config.toml
dataset = "short read English sentences (LibriTTS-R)"
encoder_head_dim = 16
encoder_parallel_block = false
encoder_moe = "top_k"
encoder_drop_path = 0.05
encoder_num_experts = 16
Rows from block 2 of the text decoder of a small encoder-decoder audio transcriber, named by matrix and row number. Rows with one number belong to one neuron. Each number is 128 + 32 x the weight over its row's rms, rounded and kept within 0 to 255. All counts start at 0. Numbers have three digits each.
After each neuron's rows are labels from the 100 texts, of 14976, where the neuron reaches its highest value: "fires on" is the input token at the peak. Only what is clearly more common there than usual is listed. The data: short read English sentences (LibriTTS-R). In brackets: how many of the 100.
# fc1: MLP up (decoder.blocks.2.mlp.fc1.weight, 384x192), inputs 96-191
# fc2: MLP down (decoder.blocks.2.mlp.fc2.weight, 192x384, transposed), outputs 96-191

fc1.98:128142096185107135060160170160099102180131161123131066214174106137096154132151131132174126127127109120091124130120136117163083112172120121138135109139112103116146124108127081134105139113109129160129139142131140049147164144170219157064120181137139117118163140139121173120132113096118152080
fc2.98:125105122134119113142126137120136204112093119118153153101082082145162149071121123136109103178083071169169158075172162139101151099103120113125111133147095154113112125131160096171141170163119099167089104116120126073166127140131201106130122129135064128147161120148117193111184121113061136103
fires on: "p" (92)

fc1.44:127171107168152133125159125084073124161113118172147105156085127069068109084129141126143151195116117172111098140071147110145150117090154127100166109183084102120096079113123126105155172133061145131107070158112222124176166082102077128128071112126131139175119088147136165101122144109122129114
fc2.44:119161118050133120163144140083142144132177123139107128137036116138143137097081161101107061128043115177159086124088157140120169126094127104139100114071164160119154108157127112147233165160168164147087159107096167175095122125152134147141159146173132167128142114183093163111125123101131124138
fires on: "n" (83); "x" (9)

fc1.69:107143105143153084120153106153169118085150047162056081128150201090156102140099139115138145126144046165124114127159104112116118106133108077148142161116111195081140103135151106153187123109096145119112162167102110179191121100113125082097118127134145123149147195144151142143132143146112085155
fc2.69:140121104119135170098146195137119143161103078114130134129065117137122097091158130176152120161098169160239132104114163195198097148134173144115104079178106133147095155179190167116153107151119163159109086123148145156116090094127173170100135123148051134132127135129125133108137141122136099144
fires on: " " (100)

fc1.219:104179137135136175103084157028088139175075155153168131181084065196148114124132133132177100036054150078123075150143071175152139156175147075095108132151139148116108142074135125140134122099150188148088121104180159084133160082116164131138109095091123118158125127068158078121134137129079138117
fc2.219:140057085193099160126172133139135147117158174136169081143094152072101109102135158060172126148164151078090145158087130173117158120162078112142143129089133086128116124146156131150106122155079110131137117135147106157167108126172146146153134149159140156090125108144234173155072157156141125089
fires on: "s" (100)

fc1.81:123145153081136146167094112143107099122125100102048121097101120166170088170151125142135089123158139149114196161096077103145132084127167096133070098124101114135124102049166153072137159147110103139161120043120092073131108144089070163157124120049119172190106120112141152169152120122118104134
fc2.81:147088172211136127163166087146126133083118107080161172144140162118128155138121171122192166079139105123116166089163035095138138160114148183094134117103106158169141128094111123177133140127207084099102125157146104206089086045147116082106149136153170104135142139134153125131108109074103115082
fires on: "e" (53); "l" (45)

fc1.171:098102160146151152141142096190143138123105124124147102089168174088150085110086101134065148193101131174097031101137085121077146130139083103143155153106105166085104192102094155092141108142147144123121171109143115164102173091128098154202136118120112096125184140143079147142163151133101138146
fc2.171:133107137163143108115106116122133128095118160172129196122147121145190110137135103134105193091121029062126095132094068114068124132156133102143120154102180107147110136185179141150127220106154074165076138155112122090139080157183104101088133157150064122119132111171058126151134086075068165124
fires on: "t" (98)

fc1.7:073097155191144129099171113130147128112125116139183124080162099095110131077090103133135165174131110181183144142094060197092105178118139063131118113176122143197177104088101107151108206129078142105126093133110145134162132065133151080151121108106085090036137097104132078126108138085121172129
fc2.7:105155123091171134085123176147134112094163079091114144199121125122130106166149154089119135117188097114154125079137127096146042173146159172119136136135115097132134162088109120140143173114165153163118167111139159102086115127154134138167140157155128079146147117102137118078134129126165121155
fires on: " " (100)

fc1.111:106092141117167164113109153141137111183140131174153120190098152139093136115147143077071159187121086108127192090116130149136126123148125092125162100174121167100170117073122109108122211085093179117164186089086185096082092074118154073150098162125129099131108159159145166145121107111171038130
fc2.111:123111139195106097096178171147154046174104103123114099182124133112109147162118044105111141146152158163186123154112136137090094132047084185084073115145156093117093098155159114110130099082155163138156140114155088203122090122117072093128168069138147094122091152157189131174138098110189085145
fires on: " " (65); "'" (28)

fc1.268:155119071176147133138156083068124095138089150101123137181158132111127121165092111111205150140165073116133193106175104118172109151175120116140095087134141105147098141151162119098108145079168121098119123096121098149071160173111118175070099156163151174150089194075149045171092131130121142085
fc2.268:099115129088143085127154104188064107094105133175144213151164099138128130107128092157156135129072123047122111096215115121143149130131190130117093094138119098098064112161181110151175155106085115185136140163085125108152078133124076154155164141113120120113157086138111155041098105107122162082
fires on: "n" (43); "t" (39); "z" (12)

fc1.329:147166114077133120161126165152118160078130092091145196169097180119080149128147070146116186124147104125061107101195159117086182189176166118124093111113081101162171164144135137110120090073121126132123104154066168060126147104124094138150111134163146150129144179126092169077141168137155152129
fc2.329:114154162100093138139111114103152123122148132125115123161116143134193149154118069175082177106117138106086127112095088097155132138127108107078144102138108121125090119090124125139155115184113108161113132171101126101079130146164153203089111157152113116145115146140160126138088174148143147152
fires on: "n" (57); "i" (32); "p" (8)

fc1.146:154167132112176159064112109099169095121040193168084096092158210125168162159107123130128114152159164130112061121127163130099144168080178084117095155122131125127160105138122064148070136157129120117136122138147139072105098137119117174112128092118075160145097111136107061143118178141100080099
fc2.146:164116170148077204067126145104129104177114168075065136135155150099176130121092148079106123077140105083152118089133137219130089167151097166088155115142148167143081193133112144133155172163134127082093104097114170125144164104139140191093128130180086081128154172118124161047070130103131129104
fires on: " " (46); "<end>" (25); "t" (24)

fc1.209:086070120127098093106086153168179150111109088130170064133137102132164118086134087082124121146092087120132104104102156095115139130117091077094163084174132131151064140112196130121176160069117106131146154142144127109134141080110171115190117148160117097112195101126172125078134074129112123133
fc2.209:106189068126131151153125127142122171176121121106172151145123128165140159157177060120155157115121113163108152100153085106128162107049101151107140064132061134079162111154124056147120066075164131112140169088105113119136128113208094158096145162171160133132159108150115103130115199114103107110
fires on: "p" (100)

fc1.37:114122168111098186176146128116125152118184095119178142151181169070139130092121099140097131108174173185105116130149102117174137099100087161149077164147123148070118125101087116104086148183123115119190140139135127094093149191086159133134093141138092095099126133108122182135076085112133137152
fc2.37:158113164146092161161140168121082118127096085159101176130150123181116131148108136181126104147119127109078165083113140119121085145127065106116080112103100157175134082048126210112132112079119138157126085171177141119151169097150111138066109161127054168160144181116106089157202095082144122118
fires on: "l" (74); "d" (19)

fc1.53:120127180172141102111131050137147099146119160114111174144108120122110174113139097096175153120101085135133095130137091164126108154104174094173110119161073110094127139089134107198116128079112083194132149144112134150187148087143132121183082078090151040119158080098131173102118136111112086126
fc2.53:122168090096079082136150122126126164090154135113120090103159153169106064139153125153078169157143118173179114161140147103182176091074213110096135141139150119117119155088112135063118101107182116165107139160075055104103087129195160126103117131157124141138126177226158142112166167152154134128
fires on: "e" (92)

fc1.227:100118131104128121188145099143102109190124082118050160129121101181117109133116126128109165117121143183167151161158126163125159164178099144122136180098140171112143180114131128051138124110157111121109138144120067151105120094135111053168133130182108162160122124144183132112127093140139096172
fc2.227:141116194091118113077143104124084093105121158118101152123124100160188111069085130111069127147162156125109154119128133113146162143057159190157124131053134118111185109155131067135085188175146106131076145146089196126075109201154145159153095128136156124114096116155066116092045138154128147166
fires on: " " (99)

fc1.261:140097152156143128103181120104131166147061121153119115132064139151107178118123130166082117092083134174054142152114133076112095152105163144134175096154065136144134101097168159110157143091175101107161062176096178097156098094156126151155104097146141133145138167136086130130118116132096124081
fc2.261:078124093093133119146119158144169091129119130091090094119101175136145169120094179136177181151129121073150101103143155120169093201148135126130051098172130157114126157134207050197138076107121148151109129103121141153122166107179137136070117097147106146140040153116092136138125092117149113144
fires on: "t" (67); "g" (11)

fc1.18:134124134177129134151121143161148143142143106116076151163098081131148087144111129135084130145131189097089163102083139152130122144139099142165202136110166098118079146135117089095121159087109114085162115156109152146153152125102098113178131095080144117126127130118145165110112146067145125125
fc2.18:126154115074132139120147137123123122129177144087083158185134144119053115075137071126103167148106179056121118154120076158093096149122124156138135114121125092128101123071089098154083102197125089125167121103083104086114103156119136075115150117131138095129190106086122154107044192142076126137
fires on: "e" (78); "n" (19)

fc1.273:136143061087144094100106135111138102133143167125119117071133122141077068161096123114121092091084106120151089103107143150089104129132130092130106061158108183119158169142115134196146125141129078142163085139083077140108110100100034127151132125100154109171100112077101094074155121180096156152
fc2.273:125126172140127160093120143135148126072149116180184114083104116123117174083167116128134154094107145105134144142109119126201135172138078118168187145094166144125189093154032131120135096133137129140142158143188105137119150118106176133122114141084180101131196107083134117122136070036133169148
fires on: "e" (63); "'" (21); "<end>" (14)

fc1.359:133179172151067068127138124078081143153141123112138134091146120128091145098059141108183176066157128081141134116128147115096094111141165087113106124106081115066084137146126164138144150120113126182089141157108154136170146131130141117139121161118152106104139082100122106035100151091186110168
fc2.359:088091117188125108163100136139142139139177112138083088094115135100106089142173153124093047101124129118158157177113142173104160095071147112138090125145130129155135138120111148138207123132138088129109089087166155106123154127130133080101202121082124130117164124122141137155117115120221102120
fires on: "e" (100)

fc1.151:173103117101154109130085141116179156142152130108099132191069179092118152120182134143130121121142126111112127169106129105131107083161154106131131156166088136089157185107103067150154090097157129105096163176102081106151118114110077131104160163196120044113137138114141160172151093133145130159
fc2.151:118115094116182080187094116139132123176088155095154166140114160181127170071107164151144110089092151180129116129129097175140074115153108100092179134087122082144159085100134096106210126129109148175047133123180166149148145120164095109090075090075092142110078101128113127120109114110138134176
fires on: "l" (64); "p" (23)

fc1.118:134102152130114113170107115146123084139171149110122136069109126183115173075091156079143138069139106129093104126168121139124089129126138133107151112190045179124147092100116133091155141062101156112137130106109172084109081185092159108187135072126099082147153133168201150154114153140079156176
fc2.118:101119196122111148096159076110127155108073064177113148139137193090175171131122119184139113148155154160162085124164103106138127141130110126087162120140148141165137114112169152146136091160166129117113134097134139102121065094080166145079118145112143111118112053140107078118135140160121144156
fires on: "e" (89)

fc1.344:156119080186184066148061089120193174142115131062159128183111122122124109131089128142184137179121148148103148089121094120119085136102085101169098137149091118163123106143064123130165084113116182146132156183137110153115147148128133179121170099147135141117171182140109134095182085126108059150
fc2.344:123127102104185113140125138154123167157194101091168178097191144131103149111085100168128176066098135109133130169149177060099166138080142088074107116133079158144190133101061087107148120084162163149128106056145127133158159125107146101104127147116129117095114093165139172116117159097145093093
fires on: "p" (100)

fc1.207:104157112132126136153067057131167083119116165164134137122145141138090117126134065118178097148158146145170104139108159120194067181102058128104160204138118149172147097051113143174129188116163097133149167097167139122111144167113174104099140099126081099150175132094120126126100132107152136131
fc2.207:106100161147137120089153200113139126130106147108111145179056122075105141152155086122097141159144080133104108084124136115096132159156201157101175126076144148154159128134101174126108099134124153159151023110164144088163117121174138133163121137112143140156162147133107157114100132112144132239
fires on: " " (81); "u" (9)

fc1.30:135148140125101123110151130106135093131111118177165105142141144119132113137114151143154116181137078213086111093098090189099137128131169170072120178085115161108075130091165157151153157140128120200133095128133170149174137115137107104171061128130166111220108082139086159153137109126099161121
fc2.30:136123130078146110193160112075149128098137154108138183153137131117102098093164117115113094041136128101190134104094118144175162117112111157149192097179149124178149135118156132184168195124096126106100129118116077049135129100154076100166077189138153100159137112101143180113098122144113147144
fires on: "n" (46); "e" (31); "g" (15)

fc1.147:092120066163094104114141100162143137181179107148112145129162162124095111083112134130179139125131151124114124135093131078130098117106143102094123131137100143113107144065085096142113181135132083151152000140099083142123129109121132102142140120132117123114116157195155151056125143142137122131
fc2.147:121110084197108161124056089155103149095200090146105115106143163150127109079105167091120154107132144119155141132158138110138124167121138104121108098095041194129090162135103154168175181101074180193155096158158138139158120087160128121112096083137171174143090114145131138145146112119111072138
fires on: "s" (54); "u" (38)

fc1.12:186155083135211174132136082063132102182121136142227167107150121096160121086116229077136154162105118122105172150127141131106171142112117159124171076101123096083141091171137108131095145130098097140116098137112156115153110106138132159099152067142151095114151117159166168083114155123075090141
fc2.12:158096104139106141110167207120151097110151115147159135169154040143119175162154111142148156115130098060111125106174130151145167107114078124122083131138184103098118122170114141067117083149096066174125099116097079153112151142095078137104146136141153115169131122155100126130182108143091141132
fires on: "p" (90)

fc1.103:089168086152103146130196060153131169110156100115200136105160091145113133079131118103064097034178149173128179134138133152114097102153089136122152177148114130185127174111156142151148129090148079094187126105095095166126112123105136138126133113120164097087083190085102115135172072091101086123
fc2.103:106127110111073130094165101136133132157110163104192097108098134093114110149078084102162095114142079129173065081166158169097076161155131164082131127106130166114156156122103093099143168111139087214144140105128129131077157171129078142097153149107104158119165202166107146112114125106131108134
fires on: "e" (42); "t" (26); "s" (19); "<end>" (13)