python train.py --model="encoder-decoder audio transcriber" --dataset="short read English sentences (LibriTTS-R)" --train_examples=26041 --time_shift_ms=50 --n_mels=40 --hop_length=160 --input="log_mel" --spec_augment=false --win_length=512 --tokenizer="char" --vocab_size=32 --encoder_arch="transformer" --encoder_norm="layernorm" --encoder_norm_position="sandwich" --encoder_activation="silu" --encoder_head_dim=16 --encoder_fused_qkv=true --encoder_bias="all" --encoder_qk_norm=true --encoder_parallel_block=false --encoder_inner_norm=false --encoder_moe="top_k" --encoder_drop_path=0.05 --encoder_num_experts=16 --encoder_moe_every=1 --encoder_expert_mlp_ratio=0.5 --encoder_experts_per_token=2 --encoder_shared_expert=true --encoder_subsampling=4 --encoder_layers=12 --encoder_width=128 --encoder_positions="learned" --fusion="cross_attention" --decoder_width=192 --decoder_layers=8 --decoder_norm="layernorm" --decoder_norm_position="pre" --decoder_activation="squared_relu" --decoder_mlp_ratio=2 --decoder_head_dim=32 --decoder_fused_qkv=true --decoder_bias="none" --decoder_qk_norm=true --decoder_parallel_block=false --decoder_inner_norm=false --decoder_positions="learned" --decoder_cross_attention_every=1 --decoder_tie_embeddings=false --residual_init="zero_last" --optimizer="normuon" --muon_scale="match_rms_adamw" --lr=0.0061 --momentum=0.85 --nesterov=true --orthogonalizer="newton_schulz_5" --adamw_lr_other_params=0.00077 --steps=3200 --batch_size=64 --epochs=7.9 --lr_schedule="wsd" --decay_fraction=0.4 --final_lr_fraction=0.1 --warmup_steps=160 --weight_decay=0.07 --adamw_weight_decay_other_params=0.01
Rows from block 4 of the text decoder of a small encoder-decoder audio transcriber, named by matrix and row number. Rows with one number belong to one neuron. Each number is 128 + 32 x the weight over its row's rms, rounded and kept within 0 to 255. All counts start at 0. Numbers have three digits each.
After each neuron's rows are labels from the 100 texts, of 14976, where the neuron reaches its highest value: "fires on" is the input token at the peak. Only what is clearly more common there than usual is listed. The data: short read English sentences (LibriTTS-R).
# fc1: MLP up (decoder.blocks.4.mlp.fc1.weight, 384x192), inputs 128-191
# fc2: MLP down (decoder.blocks.4.mlp.fc2.weight, 192x384, transposed), outputs 128-191

fc1.39:081142133107132122117108137109163185141127153147175157053125147129176124145121114103139145119125074113147106062146168140146130122172092141107193108099114084139137124153116085109127157131138073
fc2.39:154091109099103106064083157089119177163106048080083128191147154075138120174109188150122173126117113126176108125050101136114163129124218146147139146121146153141109148144133068098150135106176142
fires on: "'"; "o"

fc1.231:090130146139131140128133119135171147102113167127149186124149112063144170154164142142128205157115126134179130122109130158162104134118106092125116123087122124191118060162117153139154081150126063
fc2.231:133088229146151135159101094140108080124080105092206164103109153095089145139084083158123107087109130124116147121109140138108105183147194154134104105108093109124138138094111168137200114127078163
fires on: "v"; "e"; "b"

fc1.85:127113159115158154097086150104163082104148149169183135126067098089109116111142129115094155133154101153105167127092109155120116150137137148093141113122117171114148101161132076091106131112143176
fc2.85:170130089169095116120125127156113114125181140115075204129138144146133135132115115102135104073142109120162125092108127145151135210194132117097093108130138170121117081124156167135104143144095129
fires on: "o"

fc1.271:180144111184167073165152102146098123115106127141131125129114159113152111100151047153111119136188102104086158093161166143111145111120102148068125138088152154104104169095127150093105171130098147
fc2.271:164151194144054090119098129111118155112110116106148087112114143128107167069125124165150153086172049159159157086141091148129178079146101130142216119065177157088176167138098155103130130153107140
fires on: "b"; "r"

fc1.246:129144145183097153136162207167185163105121094130110178084078133078168098146113075113104141131091083113130112093142120146071149138178124142164141139140162131102101131048143134152177127115103050
fc2.246:115115114111132167080116130184129161123198093072115114154132149152162208078108095144136156194152127106098140111196080147081125081168198144126117102122136097146140169174163179087128111142112102
fires on: "e"; "t"; "m"

fc1.148:137149165095077106073077180149097123109104105113132141110137116112150104143062062132062091139137156157153100111114066131168196169150123133162157153136137027121142066143065106146210121095090143
fc2.148:102149103119142166115140115098069160153061109138117130120184122154185073145122131115121187105182128102191134139152128149143110139170107147129159060094116154104164093115083105106139095121115187
fires on: "'"

fc1.213:147146125083115191135171148071132117164139135127163135149101201158145186139096158106144113130075142145047122123118143131097199147041085109113058128093134137137170097097143100155099143168137135
fc2.213:125141062193142159144105143102121098180122178105130112110085146092116146151156129150158119091085181138104132148168148167156170134127076134074110087105144188148109098148150133113160180180170168
fires on: "r"; "h"

fc1.174:127125171173140121181111079119087128143172164171094153105096122097140126155152093178152111080179043134124183108118117115146097130178148131123156145138142124131143078111077086124134153152154103
fc2.174:152139077095109195145133148155120080075137084116091082061158139153109180175129158130113139155147136189133195156084105140137166180109133105178169093106147109115149175137092191130111128131136137
fires on: "o"

fc1.64:133116152116059168138113102192125110126129138048105165159141153140093108109088137118121188046179073177114124137166153179113191158138120099112081093183124120098124122114065110134102126082132124
fc2.64:125135170104154095109103106143074165159125056155115118082171148069152142175052156149155127117187106134194154195132162193129135101114114114097116174090072127141127170155114119177096173125117176
fires on: "r"; "e"

fc1.294:167165132155126147122146137084094124162122164094133177146104122124084119093081082088152068140141130076115227112131043128164106184148125128021116147058157102136101181109124123164151163146108136
fc2.294:163042135117163098105122117146136110135142130129091099118107147077129116140137156159166100117053192126128053104085125096147156180167200109139129132165161093147171105147134055136121171101151166
fires on: "b"; "h"; "p"; "f"

fc1.20:157153087106086139171106090136111142068134142138149129146187137141141085116110104105117171137144144137137153141094095162149144160110154148082102024149125177147096129184045098062127140181112143
fc2.20:157117159200118145183120135060141109102104145064176163138186173146165105093083113090143184123093115109163162101105085118157165078118082101137130106145145171129165092089129144051134169104116146
fires on: "l"

fc1.286:146196164151132175096150144130187136103104099148094144076175130152116074179098056125151111145127103138116123096125079139149110093186085148074151078158097080113145116149090095145126131122140121
fc2.286:146098153078105165122136080137045132159145119155084143111140105115153142127125151117079193184147115125112088178129143135095141170148166154131181129151171120113131171103089124199078152162107152
fires on: "'"

fc1.185:096111148188139150127101138111122181152173140108139127175098139081107174099126094104101126104146192128133164089152102114155112106146101120094040133154096052096177110188112083148120177169149168
fc2.185:166119142126069160127152107171174110080129135135120135130116038112153067115093190208170113149101091113120095165101164195110144123161138100094150129148149145115138122143155091104152117127149144
fires on: "o"; "t"

fc1.334:178152100140121124188154149142107162137147092129094160188154170113132106104183024142121094148061174074097126131137130159165097083183152187138100167147145151132088084081120123124158169134088171
fc2.334:140136152091148147138142120188138073140146151141108117121190140102118117148112136076117135177110148095101114142127111119130102155126098086103076118164128141143177129183156147118158139131139157
fires on: "r"; "a"; "n"; "u"

fc1.155:159097116167173145092179153134114171122099104135165092121170144154203153102102080114082163108142060192069168122146104140158133117133126107151074111115141165065161145108081107079133116121084180
fc2.155:098087138088092087181128130170135185097099122151133180152131151131143081139074124130099161154079111116103131131140171196121100137160122144135151096171120143089118194136141101147125125105190095
fires on: "l"; "m"

fc1.43:213121121100086154159096103043135128158153164110204151081063121169110113102129068161096127086052163116146152106119168082130154102102124172155137150084112172129087124071149108116156156101103169
fc2.43:147156149174134172166127073176120071123140151129221128069148109143101133062118129118201198153166172152192123099110139135060139126159133122129118137142137109126128117103097123054120098139091166
fires on: "i"

fc1.311:178146135143154096109143087076100109117169112122163117097146148100153130086109100105141120113087100122126159138132132085142138106036157131045121173145180084130155169083095158152117129111158137
fc2.311:148118080152131120188093132128174118137119124083128097129109149150133150107120141133146137108062211137150109104152144134175091111176118153132128153176099142106145099143083108122128149124178161
fires on: "r"; "m"

fc1.289:146171071116131164134127088186111098133156099168115122159142103141084156096087147098110132090212156114111142129106123156128105198136121106133119113132176112139124110188127113089099121123063099
fc2.289:085191174108122154133084081159072129058102154187128142177130151150127117090123126098163130103075128110105150131093165125124131129121084148185130108121133179195074121191049161117117149168088179
fires on: "o"

fc1.193:183149161138105154151121125128127123146139101131183101151147151133126139064113089117164141134073229150115131113135080070119126123133157133164125092172096147142104088111137104154154162101109161
fc2.193:101190103154127118089145119152152161137130182135127158180085106128092155116141100093121137159160092198133145138161100121116184161149174101100144130145121074145153110113148114100127158141053120
fires on: "r"; "m"; "u"

fc1.200:098092094159128190196162102133092110099081117157178128122135118085163120111112151136145175147155109190118149085106115098113098104118080144105126097140163091105182026219104087127174142137090137
fc2.200:112166165137168140092151125183099130117157048139059132179104110138144127114144094159170138094114077070090127091136127105118143131140132136164119150187119114116147147117187077160138158096129123
fires on: "a"; "'"

fc1.282:078126144092151158169074174098122095169149170141187119088148051101119122177151113117158069050087193163104122169123170099095131105088148191115114092158075189134122079140108110134097106113125157
fc2.282:148087121122125042162121116118138162161116191103166117098117082089071162121199140155137126097138078107195085214123151134167111137140115138081176147133111131128148181104141182126072108125152053
fires on: "e"

fc1.265:118126163152176161070106219157122221070125184180081143092140134125136142186115071148119113128153039127110139117146143132105107109142064109134105156138096100081096109167167114149116169153137126
fc2.265:075129151125174129150107158146099131096110078154076112112092094044062133129125100114156113125093118075172143102122129134146113118148144126098113118138128148164164099137130109098102127177188176
fires on: "l"; "f"

fc1.179:130136110129165100119171168110153173142092166119049153192121156133143159152103105120105121104102093126134141102117154161147127072142210123069094165097153151087102168152113112144125132114088149
fc2.179:160050134139113090145112137116132076144106164103139135138089107121029083156120109147083148109135147157145117165064124129113204099175169146134164126128159142167146153164136140080131075149119109
fires on: "b"; "g"

fc1.279:105162120135091064123150108101132154148116112129161089149136097116144109122114110140100162036172104148169059144112081140159094111114125158091104061173172111092114213079119164199103126142126093
fc2.279:136137114126116101119151108088107118134128132093168187113158146119186142185152164172114076099149128180186069124150132166137150103148092137149139099127121086111202196163143146124095113135151197
fires on: "l"; "o"; "e"; "a"

fc1.238:079103117167154071143026140076163160116141086149147087118142093099145124112118155106170148074100115139158176149141112191129173086140143171129117127083099101150157088133178122132129107150087080
fc2.238:151175116123164199141144178158081129091191112159172081133144126119145081144093167184137143239066097163115124132099123123125132158128180124158146114115108086132067055149095148143158123110129119
fires on: "v"; "n"

fc1.63:132158135196183150144163106092116140141097095127101139093066097115084146166104121149129088114241140111139102109122128159194135150177145153123118107117120087176160169079051127102095110071144109
fc2.63:109124093093126147096148122086126136112086150131139137099115128191134130190096118158087103118112165103155175098123075139104127141077167084062121088165133090163127189160073136078162131103155165
fires on: "o"; "r"; "g"

fc1.256:075194070103121089119135076168151145120141126124169092096122100109097116082144086154080129136104129142174140159139155072123094126148082134144083080107090138128144137103156163109109169130179206
fc2.256:152138138076112201085125088142148157087115116105122038199148171179150191104138087143124103061057110133175173114101104162139153102097133165145143088084200096125160097139167134121116124190188154
fires on: "o"; "n"

fc1.358:094156170096091185122160128117118129131146130143095125154100152156157095092148119155194145081185133108113111089145084111100105124125139138147108032113093115138133156083143110157097158129100101
fc2.358:168068152124101154162127099127129105170119093123110072130178129168075094133161150106167083166163086186149128152124068103164115129172089073151128111037090120112124143124140165109129116119164117
fires on: "i"

fc1.104:087163117100177110144135113126136046071135148185121113147132114097101143143171122141069111094136162149054101157154144066161161144161123140132117095113114109141208138117159074152147169091125116
fc2.104:075114119161141071147105123139111121129084149150147200119110104103089109154114114120210121178141184098153101131141147129123200108125158158194105082074049131135082094172209117193116105121141153
fires on: "o"

fc1.34:139145142168126126074183134094087119096155102151145145105089115176195074102144133139129168122123168134031083109163104172112131136078134095146153102159098115157153152167135127078154087077154059
fc2.34:110117157141097129172140071193128099138145135158124139144059094172097147122156145080105168156146142136111131082126119106154121141087096171086092118165143090142106116070121073132133131119128143
fires on: "'"; "m"; "n"

fc1.26:083147065111136171140150058128083141170124209076103133189136158121098106171101062115162134102079108123110114104128136155116097127108151134099153088133123074113118149166093131133109129076155100
fc2.26:100118156125072156159149096131127096143157133117101118154077122080043165162126150117085183058151129107080151123100125101162100122129116094119121141132131153120115156078143126091121147079165150
fires on: "b"; "p"

fc1.13:114141108136111110093121141145117104119082136060143126109124160135088172114125083103084140053153135066187093106128116174140113158146166117173118136101114140151120061118117171108132206138140050
fc2.13:133119090147122152092094091135146060095129126127151178203150107172106062157155126137168058168105150102140141149128136139095109126121103148134079096089185103142123090099110146087053097169119172
fires on: "v"; "s"

fc1.273:108148104137122048127164167163097103110086152148115120140085144171159123131107125139104100089100096143091162064197137108079108125146126088158113151077160141136103137052194093132149144116143156
fc2.273:111173178112137203227191118118132161140119131192130139145170135101201053110134146102145097166185143128109166161121142154117067085073100123122170145077152083126155148104101143060164139135148128
fires on: "a"; "u"